python train.py --encoder_arch="pvt" --model="image VAE" --dataset="photos of plants, animals and fungi (iNaturalist)" --train_examples=77898 --image_size=48 --crop_scale_min=1 --horizontal_flip=true --bottleneck="kl" --downsampling_factor=8 --encoder_norm="layernorm" --encoder_norm_position="sandwich" --encoder_activation="geglu" --encoder_mlp_ratio=4 --encoder_head_dim=32 --encoder_fused_qkv=true --encoder_qk_norm=false --encoder_layer_scale_init=1.0 --encoder_parallel_block=false --encoder_inner_norm=false --encoder_patch_size=[2, 2] --encoder_depths=[3, 3, 3] --encoder_widths=[64, 128, 256] --loss="l1" --latent_channels=32 --decoder_norm="batchnorm" --decoder_activation="leaky_relu" --decoder_channel_attention="eca" --decoder_widths=[32, 64, 96, 128] --decoder_blocks_per_level=3 --decoder_block="plain" --decoder_attention=false --decoder_upsampling="transposed_conv" --kl_weight=0.001 --init="torch_default" --optimizer="soap" --beta2=0.99 --learning_rate=0.0032 --beta1=0.95 --shampoo_beta=0.99 --eps=1e-08 --precondition_frequency=20 --max_precond_dim=1024 --one_sided=true --adamw_lr_other_params=0.0021 --cautious_weight_decay=true --max_steps=6100 --batch_size=64 --epochs=5.0 --lr_schedule="wsd" --decay_fraction=0.3 --final_lr_fraction=0 --warmup_steps=300 --weight_decay=0.2 --adamw_weight_decay_other_params=0.05
Rows from block 5 of the decoder, named by matrix and row number. Each number is 50 + 10 x the weight over the matrix's rms, rounded and kept within 0 to 99. All counts start at 0.
# conv: 3x3 conv (decoder.decb.1.0.conv.weight, 64x64x3x3), inputs 54-59, a 3x3 kernel for each
conv.9:47 41 22 42 57 66 55 46 48 59 56 39 40 62 64 43 56 61 59 42 58 37 46 68 80 57 30 57 50 45 46 39 82 49 58 55 59 44 47 47 53 55 69 41 46 53 45 31 33 61 88 68 38 46
conv.10:41 38 35 44 55 41 50 46 55 49 50 43 47 52 42 47 46 51 52 68 71 53 39 62 41 64 58 42 55 54 51 45 51 45 45 60 39 61 44 50 54 56 48 49 53 50 55 53 62 50 60 43 53 53
conv.11:49 41 53 49 41 52 43 37 50 48 39 52 48 38 50 43 38 45 50 69 35 35 47 37 57 46 46 49 57 53 41 49 34 51 50 58 62 42 54 56 42 48 47 49 42 46 54 44 47 52 27 58 41 55
conv.12:49 65 66 47 51 59 34 45 50 51 64 55 52 57 68 42 43 50 54 38 57 50 30 46 65 44 38 55 52 75 71 53 29 35 52 80 50 43 50 42 38 42 37 57 61 47 42 60 45 35 37 44 54 50
conv.13:50 40 41 48 27 44 46 46 42 49 45 42 43 38 44 48 42 45 47 42 51 59 59 39 54 66 45 63 33 55 57 44 47 66 75 65 50 62 49 57 53 61 55 68 51 42 51 45 53 41 56 50 66 45
conv.14:53 52 55 54 55 45 46 60 46 63 75 81 42 39 49 38 46 38 42 41 26 49 51 35 43 53 63 49 70 53 60 53 38 37 39 71 51 51 73 52 54 58 32 59 37 37 33 60 45 41 50 31 51 41
conv.15:42 28 43 41 48 45 41 37 47 49 41 46 46 44 47 45 53 56 47 56 58 24 50 50 41 51 52 52 69 53 64 52 54 58 48 33 49 54 49 43 43 43 56 52 47 46 62 63 45 61 60 49 55 51
conv.16:29 47 38 47 54 45 42 48 44 40 50 39 42 57 44 46 55 44 53 50 49 46 38 53 67 47 54 45 47 55 53 72 54 47 58 54 62 52 53 50 54 45 58 42 58 37 54 29 55 43 49 46 41 43
conv.17:54 51 53 60 54 53 58 59 57 59 63 62 72 66 67 73 63 69 61 43 49 46 55 36 41 34 49 59 44 58 60 62 45 50 60 43 52 57 69 61 31 61 52 37 54 51 38 51 52 53 39 47 40 45
conv.18:58 56 55 57 50 49 46 38 45 72 65 49 71 64 41 54 48 31 49 47 43 48 56 63 65 46 53 44 60 66 52 66 73 49 57 25 46 45 39 44 40 43 44 49 50 44 52 33 38 37 43 50 47 44
conv.19:44 34 44 46 49 41 53 50 57 60 45 42 58 59 45 49 55 49 35 61 32 36 50 57 34 36 45 67 76 56 60 57 69 58 67 43 46 58 55 41 40 41 64 36 44 42 49 49 49 41 54 44 39 49
conv.20:62 37 49 54 66 39 63 50 47 54 48 50 55 49 40 54 52 45 50 60 46 61 49 56 47 57 55 65 51 32 36 66 62 59 36 43 60 61 57 55 58 57 46 61 52 60 31 53 48 61 46 50 41 58
conv.21:40 44 35 51 40 53 56 67 51 54 46 53 55 40 56 54 51 56 52 37 55 44 57 47 29 53 37 52 33 41 50 53 47 55 51 64 41 47 51 47 54 49 41 47 36 58 47 61 46 51 49 52 73 45
conv.22:57 42 47 53 54 43 48 69 39 50 41 42 54 47 49 57 61 63 37 49 46 54 43 49 52 39 52 53 52 54 61 87 61 50 35 52 55 41 48 54 51 56 29 51 33 51 40 53 58 78 59 38 75 39
conv.23:37 42 52 41 54 55 42 47 57 51 49 48 48 48 54 43 40 51 37 48 62 61 49 49 43 46 61 43 49 67 56 76 68 62 38 17 37 39 41 38 51 49 39 48 53 45 47 61 48 65 54 53 46 43
conv.24:46 51 52 44 54 52 42 39 48 52 57 64 49 56 57 37 29 37 57 62 42 40 43 47 40 40 21 66 78 58 49 46 66 49 65 24 55 56 44 43 53 51 51 37 58 59 58 58 30 38 45 52 45 43
conv.25:40 49 46 40 54 50 57 53 55 52 52 58 50 49 62 54 59 64 47 51 52 59 43 38 51 49 44 32 31 45 57 45 39 63 59 48 38 52 56 38 48 48 43 46 48 46 57 51 47 61 52 48 62 47
conv.26:56 51 49 48 45 46 54 51 51 64 67 59 59 63 58 60 63 62 51 41 56 43 48 39 32 51 27 39 51 55 63 44 51 43 59 51 40 51 39 61 60 48 49 57 56 51 26 53 50 42 40 25 64 24
conv.27:58 55 44 61 60 38 56 47 46 52 54 54 58 62 50 48 52 48 64 59 39 52 57 55 68 40 55 43 62 60 54 64 88 27 52 63 48 46 55 65 51 60 59 37 58 51 62 31 54 64 41 47 46 43
conv.28:53 52 40 49 47 49 70 60 31 60 38 38 59 36 47 70 51 46 38 52 50 48 50 49 26 56 54 38 22 29 29 71 31 58 40 54 32 54 52 18 49 60 34 58 43 46 41 42 40 39 55 63 61 40
conv.29:57 64 40 68 38 48 45 50 35 59 66 60 63 54 53 57 50 49 55 54 48 41 53 53 60 49 47 67 75 69 51 35 52 56 57 54 50 66 53 53 49 53 47 59 59 44 73 44 58 37 53 50 47 57
conv.30:65 64 63 72 62 55 52 44 43 72 67 68 66 59 59 57 56 57 52 52 62 46 27 48 45 52 39 46 52 59 54 49 32 38 37 43 48 35 45 43 53 56 49 44 47 58 58 60 51 29 50 44 52 44
conv.31:33 37 43 39 52 57 46 59 58 53 53 53 51 50 52 48 54 49 51 50 51 52 48 45 19 36 65 22 34 38 39 45 59 29 51 57 31 43 42 40 56 58 42 35 51 50 53 47 40 46 57 48 42 52
conv.32:39 51 42 57 40 40 48 48 49 41 48 54 45 46 49 47 49 49 54 51 52 49 56 27 44 54 52 48 36 51 49 61 23 44 42 51 48 55 45 49 54 51 47 42 48 40 44 51 53 42 38 45 40 51
conv.33:62 49 59 50 51 49 53 50 45 49 49 46 45 49 46 50 43 49 60 51 63 54 62 39 45 60 42 54 41 55 47 51 49 37 58 17 49 46 49 48 45 53 64 45 61 79 38 73 52 52 56 26 73 21
conv.34:44 58 51 57 46 59 56 52 53 36 39 42 52 50 55 55 49 52 45 46 39 63 45 61 49 55 47 34 43 45 58 53 58 44 48 62 41 51 37 59 48 47 47 55 38 43 51 41 52 62 51 63 41 54
conv.35:43 40 53 40 43 49 39 46 37 52 60 42 47 58 38 49 50 36 45 55 45 55 53 52 61 36 69 36 49 42 32 36 44 42 28 20 44 37 33 43 39 41 47 36 40 51 54 51 57 48 70 56 47 43
conv.36:44 48 52 42 58 43 47 55 52 37 54 43 45 54 36 45 53 41 45 54 55 65 48 60 45 48 52 58 54 50 36 53 61 73 54 30 45 63 44 47 37 58 43 40 45 55 38 65 51 43 48 65 46 48
conv.37:40 41 56 44 49 49 39 50 49 45 45 51 44 46 45 43 50 44 42 50 35 53 41 69 64 36 84 48 51 42 45 65 37 62 41 81 58 30 68 53 36 61 49 48 47 31 53 45 50 40 45 78 39 83
conv.38:49 53 46 54 47 45 40 49 47 67 57 38 68 43 36 59 45 41 33 64 73 65 57 62 41 55 58 41 32 56 59 78 64 59 51 23 44 26 42 29 38 47 37 43 55 51 20 57 51 41 47 43 51 38
conv.39:57 48 64 42 39 47 35 47 37 39 28 40 59 52 51 56 68 61 53 53 22 53 66 60 57 52 65 27 47 52 33 41 56 32 52 33 48 41 45 61 52 51 59 72 52 57 62 50 41 45 39 52 53 49
conv.40:56 57 54 51 54 46 50 42 51 17 56 62 47 55 47 62 45 36 53 35 40 58 64 50 53 60 58 63 38 39 19 58 61 38 29 55 76 62 31 55 57 46 41 44 50 65 48 37 62 46 46 28 40 50
conv.41:51 43 65 54 58 50 47 44 56 38 40 50 42 42 45 55 58 60 69 53 47 44 34 52 47 46 38 50 60 48 59 47 52 35 39 40 47 49 56 49 54 54 52 42 48 54 43 52 45 41 45 47 48 58
conv.42:49 50 43 52 53 46 47 54 36 56 54 52 55 60 51 49 60 51 45 49 61 46 46 57 46 40 56 44 47 48 51 48 68 53 51 37 57 39 61 46 70 28 58 48 60 41 45 45 51 52 49 45 45 46
conv.43:43 50 59 51 54 59 49 63 77 41 42 59 42 47 56 39 65 66 62 54 51 57 59 42 43 59 62 26 38 38 38 19 43 32 56 72 46 54 57 62 44 25 53 64 47 54 57 76 73 69 48 58 79 83
conv.44:51 61 50 46 48 51 47 54 47 50 46 46 45 49 53 49 52 51 46 46 44 43 59 63 47 36 47 46 63 46 41 38 52 53 50 35 38 46 46 46 54 47 47 52 53 45 53 54 46 50 55 58 52 50
conv.45:53 48 50 49 45 52 47 47 46 49 46 60 55 42 50 48 42 36 55 48 56 59 70 43 58 46 55 75 42 41 47 53 49 76 59 33 50 45 50 49 38 53 46 52 53 54 65 49 48 53 42 57 25 50
conv.46:51 28 53 50 44 49 50 33 51 51 39 48 58 44 45 59 44 46 57 52 44 49 65 49 54 50 61 62 44 39 34 52 47 66 53 57 61 33 66 59 36 62 56 44 60 55 50 50 50 53 43 48 57 57
conv.47:55 61 54 59 66 58 62 68 59 40 44 41 39 44 42 40 42 38 50 50 56 36 46 47 43 35 50 58 51 49 58 52 49 57 52 48 55 59 52 47 70 49 55 60 59 41 53 47 38 50 43 40 41 39
conv.48:46 31 20 63 49 36 75 67 53 54 56 47 56 56 51 52 54 50 54 57 63 51 51 60 52 52 58 67 48 65 51 61 58 58 59 65 54 60 56 48 51 54 54 61 52 56 64 58 51 61 71 54 63 68
conv.49:55 44 56 43 52 46 53 46 57 63 54 58 54 49 50 50 50 53 46 41 46 46 49 42 49 57 50 42 30 48 47 55 53 49 45 46 69 42 52 45 64 50 55 49 51 56 48 44 49 52 53 47 46 52
conv.50:54 38 56 38 59 50 50 48 57 58 47 41 50 56 50 47 52 47 43 73 60 42 36 58 55 46 41 39 48 64 36 20 25 52 53 53 46 45 61 51 46 52 40 55 40 46 35 51 54 43 40 62 59 44
conv.51:69 67 47 65 65 48 57 57 40 38 61 57 36 65 52 40 61 52 47 47 63 51 48 63 76 49 49 58 54 60 39 30 19 33 40 58 50 62 59 60 54 50 62 58 56 67 65 55 73 34 44 81 50 50
conv.52:49 69 91 45 47 69 25 38 50 47 52 66 45 42 54 44 46 49 47 29 43 44 51 41 43 49 42 46 19 29 17 34 30 19 10 28 44 37 44 47 46 46 45 45 48 37 37 44 38 34 44 51 42 40
conv.53:60 59 60 59 64 62 66 74 69 55 58 56 61 60 56 60 66 61 48 60 58 53 50 67 40 50 51 41 55 48 41 38 36 62 56 53 47 43 50 52 42 44 50 43 49 62 61 65 62 54 69 65 65 73
conv.54:61 67 59 50 67 44 50 45 42 47 53 53 38 49 47 40 44 49 47 49 50 47 31 52 50 55 41 45 53 58 66 45 45 44 45 42 40 61 25 38 69 32 38 54 45 45 58 58 51 51 61 53 59 65
conv.55:42 52 65 50 61 64 45 62 64 34 46 54 49 66 62 53 64 61 42 56 39 33 47 53 58 53 40 55 42 47 53 50 53 41 64 55 67 66 51 54 51 37 43 36 47 53 56 55 50 46 56 44 47 50
conv.56:41 53 38 52 43 57 48 62 52 45 58 49 46 48 49 57 47 48 67 39 66 67 55 46 56 57 43 65 50 68 57 53 42 51 59 65 52 73 45 50 48 64 50 52 53 56 49 54 48 36 50 50 49 44
conv.57:47 37 38 42 41 43 46 44 45 62 58 60 61 60 62 57 56 62 47 45 51 50 43 52 50 35 43 35 36 38 51 37 40 59 68 44 49 51 50 55 53 57 47 53 55 63 53 61 59 51 56 65 58 56
conv.58:34 53 42 70 48 57 50 51 58 43 44 47 51 50 55 52 51 54 61 50 53 48 49 47 50 53 45 60 56 48 58 53 57 52 60 38 42 57 52 53 53 45 48 42 46 41 55 53 44 50 47 54 54 50
conv.59:54 48 47 52 54 56 59 46 49 57 56 50 56 53 59 58 53 54 45 63 50 50 54 42 36 62 40 43 66 44 55 42 53 56 53 55 43 46 39 46 47 40 43 54 36 52 67 59 61 45 55 48 56 40
conv.60:48 41 52 51 34 56 56 37 55 51 38 50 54 37 55 53 39 54 45 52 52 44 52 41 48 54 39 55 53 47 48 46 42 52 39 48 59 48 47 65 36 57 52 51 48 40 55 39 35 46 40 45 43 46
conv.61:44 58 46 39 35 53 35 47 37 54 63 53 53 60 54 47 57 51 39 48 37 49 34 54 47 43 49 21 30 31 54 39 49 38 37 46 52 48 35 65 45 49 60 56 36 42 53 34 46 39 53 47 43 36
conv.62:42 45 50 50 55 63 69 57 59 37 29 45 33 41 56 59 59 65 48 54 42 31 41 45 23 45 53 28 71 49 71 81 39 43 43 59 45 57 44 58 66 57 56 43 35 37 65 55 59 53 59 50 36 58