Weights of a small image VAE.
Data: trained on photos of plants, animals and fungi (iNaturalist), 5.0 epochs.
Rows from block 2 of the encoder, named by matrix and row number. Rows with one number belong to one neuron. Each number is 500 + 50 x the weight over the matrix's rms, rounded and kept within 0 to 999. All counts start at 0. Numbers have three digits each.
# gate: MLP gate (encoder.blocks.2.mlp.gate.weight, 256x64), inputs 0-63
# fc1: MLP up (encoder.blocks.2.mlp.fc1.weight, 256x64), inputs 0-63
# fc2: MLP down (encoder.blocks.2.mlp.fc2.weight, 64x256, transposed), outputs 0-63
gate.114:522547511478515503540509454414478488539446503521463513488532474535575590408462514473497383536511477506449528371530472488535472509465579617441483500481470544462525472484634486503445480465529472
fc1.114:507503473535625551496468510477535463524529513507513438455471525502418555494524451468474500489467542445479487467523528453524544541512465583449592482370537591503470489479511509459470486424482544
fc2.114:466498441495430481382475465487500528511535606518525613477453506450518436481473562553551512500419502500541581438495492510527423443468760479546455537562455512505545470502510443464535535485479467
gate.115:464435474566479506286503508564515525498621579416462401537421491545507552486550512599426532520533483548527433459434383522428524418442403509495518517592597384631505489494529496474558462464616448
fc1.115:591505437484418502527459419493536521505532510559478482666492592524445535494471538520500473492537567448430495593383459439562414527535511472438388432446478557576529416514536470537513585554450616
fc2.115:414505585587502516491506530538500462562522491491414506436316541473470516399485458564481642419488547528552608448349501587440524502385451543560464455550532498558540392523456533418469551576516475
gate.116:587510486521431512439470552576563518501601455529495481532535548484554441454467591449522528451442484466557501514491494524430499545540430474549483536547442495506493526487440481486501405527582540
fc1.116:472608403486467407469502368511523485450491586496544465532521555544495524522400525396439535530536450473444590610467399513541454506565597436608425478597421417535496373563650510536468429580494531
fc2.116:451522520510446460528400452483424345478448456470447530529547383459509519545513584530427515496554464484443469542513503582604539477549412443525587527528444446437477446514474551515493436446492438
gate.117:477392585534532551453473552549503485564501458554479648540496497403524473504547514526488571414444554411560509454465489500453514558517501495515511527445476489513523577468458384462521515471467499
fc1.117:568371478462537457462481521446539499556494500465491527559549485461535502537447462532478530530502580552472523523468525541431518487517538425504562480493605506447442546437548478457485498522507438
fc2.117:539472470532480497581484460508462429568460441569520600517496475476589462437565560564480500490443424505468436526595472482480582525547536530611493541496530455490455506494486508554511449452505537
gate.118:444463526613519402455501434581486459463511366511587457445518506371486462476541490536521486463569450552523619339585503518477587464539399489478473621445564510485475526450408460445473477499485390
fc1.118:464469606528489496568648508488525500470536462500411480418492457563598424449477563512522440516474486544554508399523569524517591439454454566471511533454541453511598644486506406498461576527384449
fc2.118:570607457464456540501497523484590472451588547533593423587497618537411452572588473501560395504446540494560492512520450539591354584515514522448533521452347573545502460530651442388456339495483518
gate.119:393518613550577552631461471632528481484452492478541497433505553584527558531536462455505497543503442533491519435531582472538651481573415513529447626437476508457484537486455453517397498496495437
fc1.119:488505504455490482552571526440493432499376505456443478443468484523410485513540449455443492471509479564493401525562572410530570428513494519420485575481502555448536548524572533464517590452426419
fc2.119:467543509490498555525543554466534558571570501565437564557522486531515548454497522500467468460391485425491486483404426494480453561518522445493512479529449535523497551342397491545496575499442541
gate.120:608482498503486612541535510502455533531496498509405510482500478523526442490484554443471471491434513496486458516446446475547464511480466515476507465483553570496523529542447494494465534428507512
fc1.120:467538550575581513475534516518531481514491516543527455454471454517495447510555469476516530461509482477571427515484507521462482484484484508468482541485491517447536584467506523444524470488524487
fc2.120:491515539438436566483487489422491499431558523548521460553593484497464540550539527445492428513518565504500443499512495472560463566522487487503563486466449513510405486489509504494537495507529442
gate.121:492535532509528522488543550453541508552427559455465480442491501547481514517508400549513559407526438505527506537533447435438585539508452447497478439481524453582445442556475507493580490424556515
fc1.121:452466507489435466479434504519511489505447413453556464533362527500628476432428553494463593565473550505545577533512461510491410554520524529556474572477594469508500493512483542503503428488495545
fc2.121:438418580484486527458561510555530517525546563429396535493466536513463515447552538507474594490513480576561514447450519469553498601510558541432420443460474468493502443543451532455554605510453464
gate.122:487529591520513455538556494491467532560508454399361555527461441494497538452434447464472458482510512623502589500403521503585467564503509489450444525468483538498546544577517634530503557429500462
fc1.122:491660510511495522518539500432459544512420435406505446527369392545475459443501575383551477547453475489418538569463566506537468578495544478498434545538509461507502476543487654541419526499479470
fc2.122:569396520518406528460469600366447537554493491481474575460504463586559469570469486421537529566521534589510479551409511564522562526517257446424392539620454463521396446513636504459568619554474407
gate.123:525529694446450555476565506458450519458500514492526458499557490421539521541671472441500485505512515495553448436421523554466437473456400613495556452462556478425501534425481387497519468503585457
fc1.123:400585545492504446445491399439477524503447506355639578542534569474425542538481470520499632460515546550548582463489640505499479558436563456573515469471528518507455481468435572486510530572579494
fc2.123:412639517534587481501475487536519520493473495470461575500523475517495502525506447501476529429456441502453540437414478478517573516367504495530544518534480502538476596425452490487496555513504500
gate.124:472565463455481525587439474493492488480515467582439479481519496483506485513522470446536464579490492481440490467521441479502577574481486495460511483387499546439460572495564514410421607489520479
fc1.124:454505597552476503496536454536611493499485441509610439440459371460486436472502558589578593436542489454517485450556567538530432423544507496482476562479475506464546615576501375520485385404478522
fc2.124:504440540508528570570521506469418553555500465479525550537478517508592526462490518534489467553529509421496472454440459534482468501484465520491474489488483446556500341617460503537490551478303517
gate.125:467399498483448465410397503537556485505485486362588448448505419567554514499482517457474486569491485451428465548512455503507579538567457469545569493553494610538437472489464506529563598459578512
fc1.125:525506514535439477483519591457583546586543473444637530492528421498554477556470568525549509544492577471444459454477417529557437590547586535597477453523533589456402584482439452523536467620551470
fc2.125:496595604467493468555512534547577473417581526482531476582477512490454504564449570428572488482523451502494508588374495487605474468357508512509540499549367478520509406575542523509515517586397561
gate.126:525546543498534526534517471590566436432487526491515643489445538551395524497499418548533519485500470470492520459486580476536548527588489421569487565410458434450507397535528516522481538479508494
fc1.126:456492453519395413530467516533549553545519487561467395495505568560521500530476463472513538433511382519616468475526492579469563479562516507510457640619475611500423443516429504466559508503566325
fc2.126:537551527558423418463445555541462551500501452497413564539408538486525476433535590472545495446443467454494511464578462528459543486494377598593490507535519505531460471549527536499598436498468513
gate.127:531557519521413556464549387435479518547524502476341442518477536599491597466493535461545535485474499514504503516492509404429635513490480448557466522522554580521456498488493478493530588456498471
fc1.127:474502432518440444558558451460535492478488496480516414418545464557543461495571453495447464493519474524488491537491518475481519537570438511509532480454534498526506568514496546471582549550551472
fc2.127:451439476446552530465523515464399554494371429456567523425489463496522551514507484469527513546539507470510510469629511500470517542545446425476511494549588551408439572512491523491543475517475458
gate.128:516399532510457453601476425488553498531450493493557478515540382481553623481520509494459514567530566491556545419564453460475513499494492536429526455478463618435513477441595467568499470531490475
fc1.128:491474433452417488507399605486500459494451545519492424557520499457476576575503505455470444598465545510519512510541388465468499472470444564519544483524511526479492473510593455538489479526509533
fc2.128:568494519510521494549526523551485473480454457527481546483447517471591419461587551526553536465445506435529495452527503528471546511504395485517495482518496505456578582369533528462520454481596464
gate.129:472585491516490535511522529533519481526474490512526455553490473473529517510570497459490474499504507502544434520518463460501438475505499496498513472484485468492487488554509479496488505470502519
fc1.129:487520490474509544480483498482532499459494491515517502503531501485517510504465512521570519460482474530483556469512474508520520536512486542451478493523495526474520539516515481433507464488490476
fc2.129:522483483540516483495549502498495495543497497496489542489461517493493475482526458513516511520477479521480425535503517483444470536558489503543480484505543494531487504491473546512468505494460484
gate.130:403551545567547420454499511535523519454543434563503421390546473456525444491548517509454431578575432503512520392578501553378499491593455468488482534496496513474529523504389425484453459444567423
fc1.130:462587558466461489501428512528498460531467376490562460500590407473560379556464566444465476502601545486497472443578397430517436465495555524522534497552486556507448476565561539614526480453338556
fc2.130:542443488438478524550527480480549509522496516563514494554575555468482523518417484413470423535516562398512459529477528488447392513462519513449525437478404548531516449540609500518449502518475590
gate.131:499547568465478553524503549599568558496520481469449386519532546491521536500537538437491470514479504499443526539421457473529438502480415512539556427474506487536502516493459538468468514486505597
fc1.131:502570442463486487491486566509537465426554554427487478488485495581535500546506483464567488490511483484539463468478490457484524541581495505489519547516439508490458475529487492437531490499522492
fc2.131:442498543471513381499513588601523488452534448511429518508468534423474554466530507510512509472464511543515509516488513508491522503512321515567521521492496487436465610426482527537532463474561485
gate.132:503544498449510477493508547450577475491468523492572545510487433511472443481480486535450444538469577478486554521447388565521433626579488506517491440534450494509500505565538477585473439507453568
fc1.132:483539448533511468539557485495568446520492469540532528465463423552485511519494501480551492518501520574447459503511520423490535430471515467573425549501511616467467539491507530523476546447504415
fc2.132:482490558608542464483548498521547511551467559464488485490436551526449540513452463529452501501512497483531536520503460536506498483430487526469490464492490491551435397540522482533514514531406526
gate.133:523433582463477451509473456524553508474542441526531478493559554458636514457580499566509504554471529485526505540594457485471394339488374485481530522639519585467558471435556473463469424665506412
fc1.133:545384616462524573600444447518431587528439646416596584569623474443518682562559423556465520436556608520349505527420478503490431524465443542489515497523426441511365521484456517558456512605655522
fc2.133:525485554501544517560515473492460515469513498534517527530550477484553515491458508547492493559537539510498513491495504451522507554435492489490537544526452454520485512477572496484476511489530465
gate.134:543493520415500455491540500478506473481500545493393472490464512434453497519507577466446461462516465492469558531504482483496497577504500466513527481500487510505528486455479558452483576528511521
fc1.134:567529627486450519505569457507512395502565518601471472468499466509449461470499600404420486557475525393408500604463456539653521487573572420399468452538402519511558517541486449463420531510519463
fc2.134:478570538533522436478450537618533473420534444523478449501452543488494457498548517512477470464493495548537539448476467571546522490465321564561503467456506484502493572476515510457516448468539486
gate.135:499532496537499497442434441643511555520526453461548417403515392499463666501524541490485547530548425409415569553455519470494476433492502441255540568511449469564477466554529531529588505416437486
fc1.135:516517489405455568441518507487525489543402498507492582560515440424584432447498533443559534555495556386501478488460491488518474500517487505439486493464486446483470520596697527503488442488505543
fc2.135:501465540513475526484490520493572526555392485511437634480372494474520500460487516488469445497418607437580542580487448452523444464475524496519456379536502415501434419573579507545533465511560576
gate.136:448513524508432557484429565527597532430543583565397443519624529413413454517454497466507497490463511461528438536456453510475545499478524533415515474518561508503429461397492524535473529502459550
fc1.136:524432522503520512519588495515524546513510444415557494485428509573506493449485504407580511482443449567485504493458585485489504511522434521513538606546538460497502579478434547436540429557508451
fc2.136:491475442545569483497374454493437475536419476429488465521410473566577457558457479536417608507543494511494488515597504586429532442528424461517544572540506499523526446488461529544490463512515536
gate.137:530508503535494496469443486509497528474510500396507503494384434498492524488535494469523459542502476552519511517498475500487473522555496476564544525471523469522496562456458519455479482483527482
fc1.137:492533454358504536534469457583530497501494558479545585505516578632525564581425600478527498375479464476431473539537555390453491511510638532573413463506528604459492434438404468449543501457500548
fc2.137:474432566556462542465524516427566541545565622579551494376549524476505380525547397478515456535496502504500427458388401421465480465459644599538478535473540489550361536433620472466546530515519448
gate.138:476401554513463510450446509618544508579560507545484547583468542473550532516450586528460539490450482355471572584538438482498467408446497465580447439515451557477502478511527477536526455425460584
fc1.138:543513516493523467455441628568524482632601482556552469480570451392539510463437525518532504475527552430482479514486455512606452564468552498431467472495432473494404527502461477548435551614593571
fc2.138:507528475532500514540422454562405510460408471527577433509501547500548532536447518518510553448616467642583576514550570472468547423403447565575520504516488453506585500545471480508482337508614478
gate.139:559541514570477502518522450508488494469529507481472600489530513440535568476501435466489502469517552461422521490519438486479453500503549491498487453481503536493463530526527474500504490510447562
fc1.139:414457568486542450510540464522397475487393432446558648525436596444467674572432450623482562463499496445531542486475590535532566492472510354501485424601454469419389490538528423574470446501404596
fc2.139:547458458407412466427595581496467496548461591469570534422578510506453558589462460510543552561514451452588459494333489481445485571438619648392458605464463457437564553455574393426524583434446430
gate.140:527402501543495423566574418517514516515453561525459559513531404529523519475505504441482443482511542483432506543513523487486484530571515517540535480409524558548509544486443522511459564539546449
fc1.140:461428474516523485476384556545455513379523514399626510426530506525536457480495539499521482478499435597536476417568532507438496492536476536532506656487499468479450521497445508467491414478603442
fc2.140:527534471443461547513692441522497474645477526604477592517523505425534510504522484443526465532446540408431465543404481473512477511500483554497459455489437505507493492488515451491486511575443507
gate.141:531563479435438460492533528601644551499484516460360501513536489504437492571574538463520459551408528512511491502483475507482457495526385434557537554554484420500490528416510556486525479490521526
fc1.141:546542552474491496459539513411536477492520466544533492526591463514427399483548520420437506551476451407443461447466496501485390524534507475540558590492422552473464578561584517547486503519546542
fc2.141:493489576491513446538474545579518479391512451498477491529445489495523534451539530515506531490489500518487518501450477511561515489450294509509515463475457492470483537475476526528529493507510531
gate.142:514528529423484480420404551486527458505608500525474499511538548416525552481490593515560512487545501534550563456493571420593487498560548512370430522355497495509491543446541445533509434537471471
fc1.142:479503496504459500483440488598532508484477509405665551498546561568549489456436448521541563494445457616478537492536496476492449528589417492613517611551503568505399521470494510527452483582596478
fc2.142:553588547436589585557641470519542569524461434499470553519484505542509520538543459471529511444460491423485503528332421522498522566435407532473484511441338425506539494403511478554486628497449539
gate.143:520513474514437371510515548461595541366448586455476540527551546541476546406462551539492445557579470567549552454490449461486496494628480452502459471554514468508527431478539536572515447499516483
fc1.143:509482513603460474478511460496524548642480494571504546506443466435485439539513411485511481498497508500531486516460501588471532487444538492543446533586446603467520433502509512560557565443521488
fc2.143:483500495519496459462523526667568506528525521517425598500479474408476483463579515477497493459434556499474562519469438487487389534515364514541411472504529555466456536490490545555510558490501576
gate.144:541491528529443548519491539511563458455525419548455524573430461516556396477514584474487500468567443512524463524445486480415511517508483400443447530474503433497478554527450514527468393336539495
fc1.144:389580418686544474550501478482505505490477475473490285527490595504499471520554422614513473535558531513483471450613558458439516425512506524517531443443551543488483506384451617513484577434521519
fc2.144:496622497715487485450647497528556494347538543544571381470258515602560456460436523421523485548389556459464556438587487540580503436366550489477532496554516627532539541506501425432495454562464559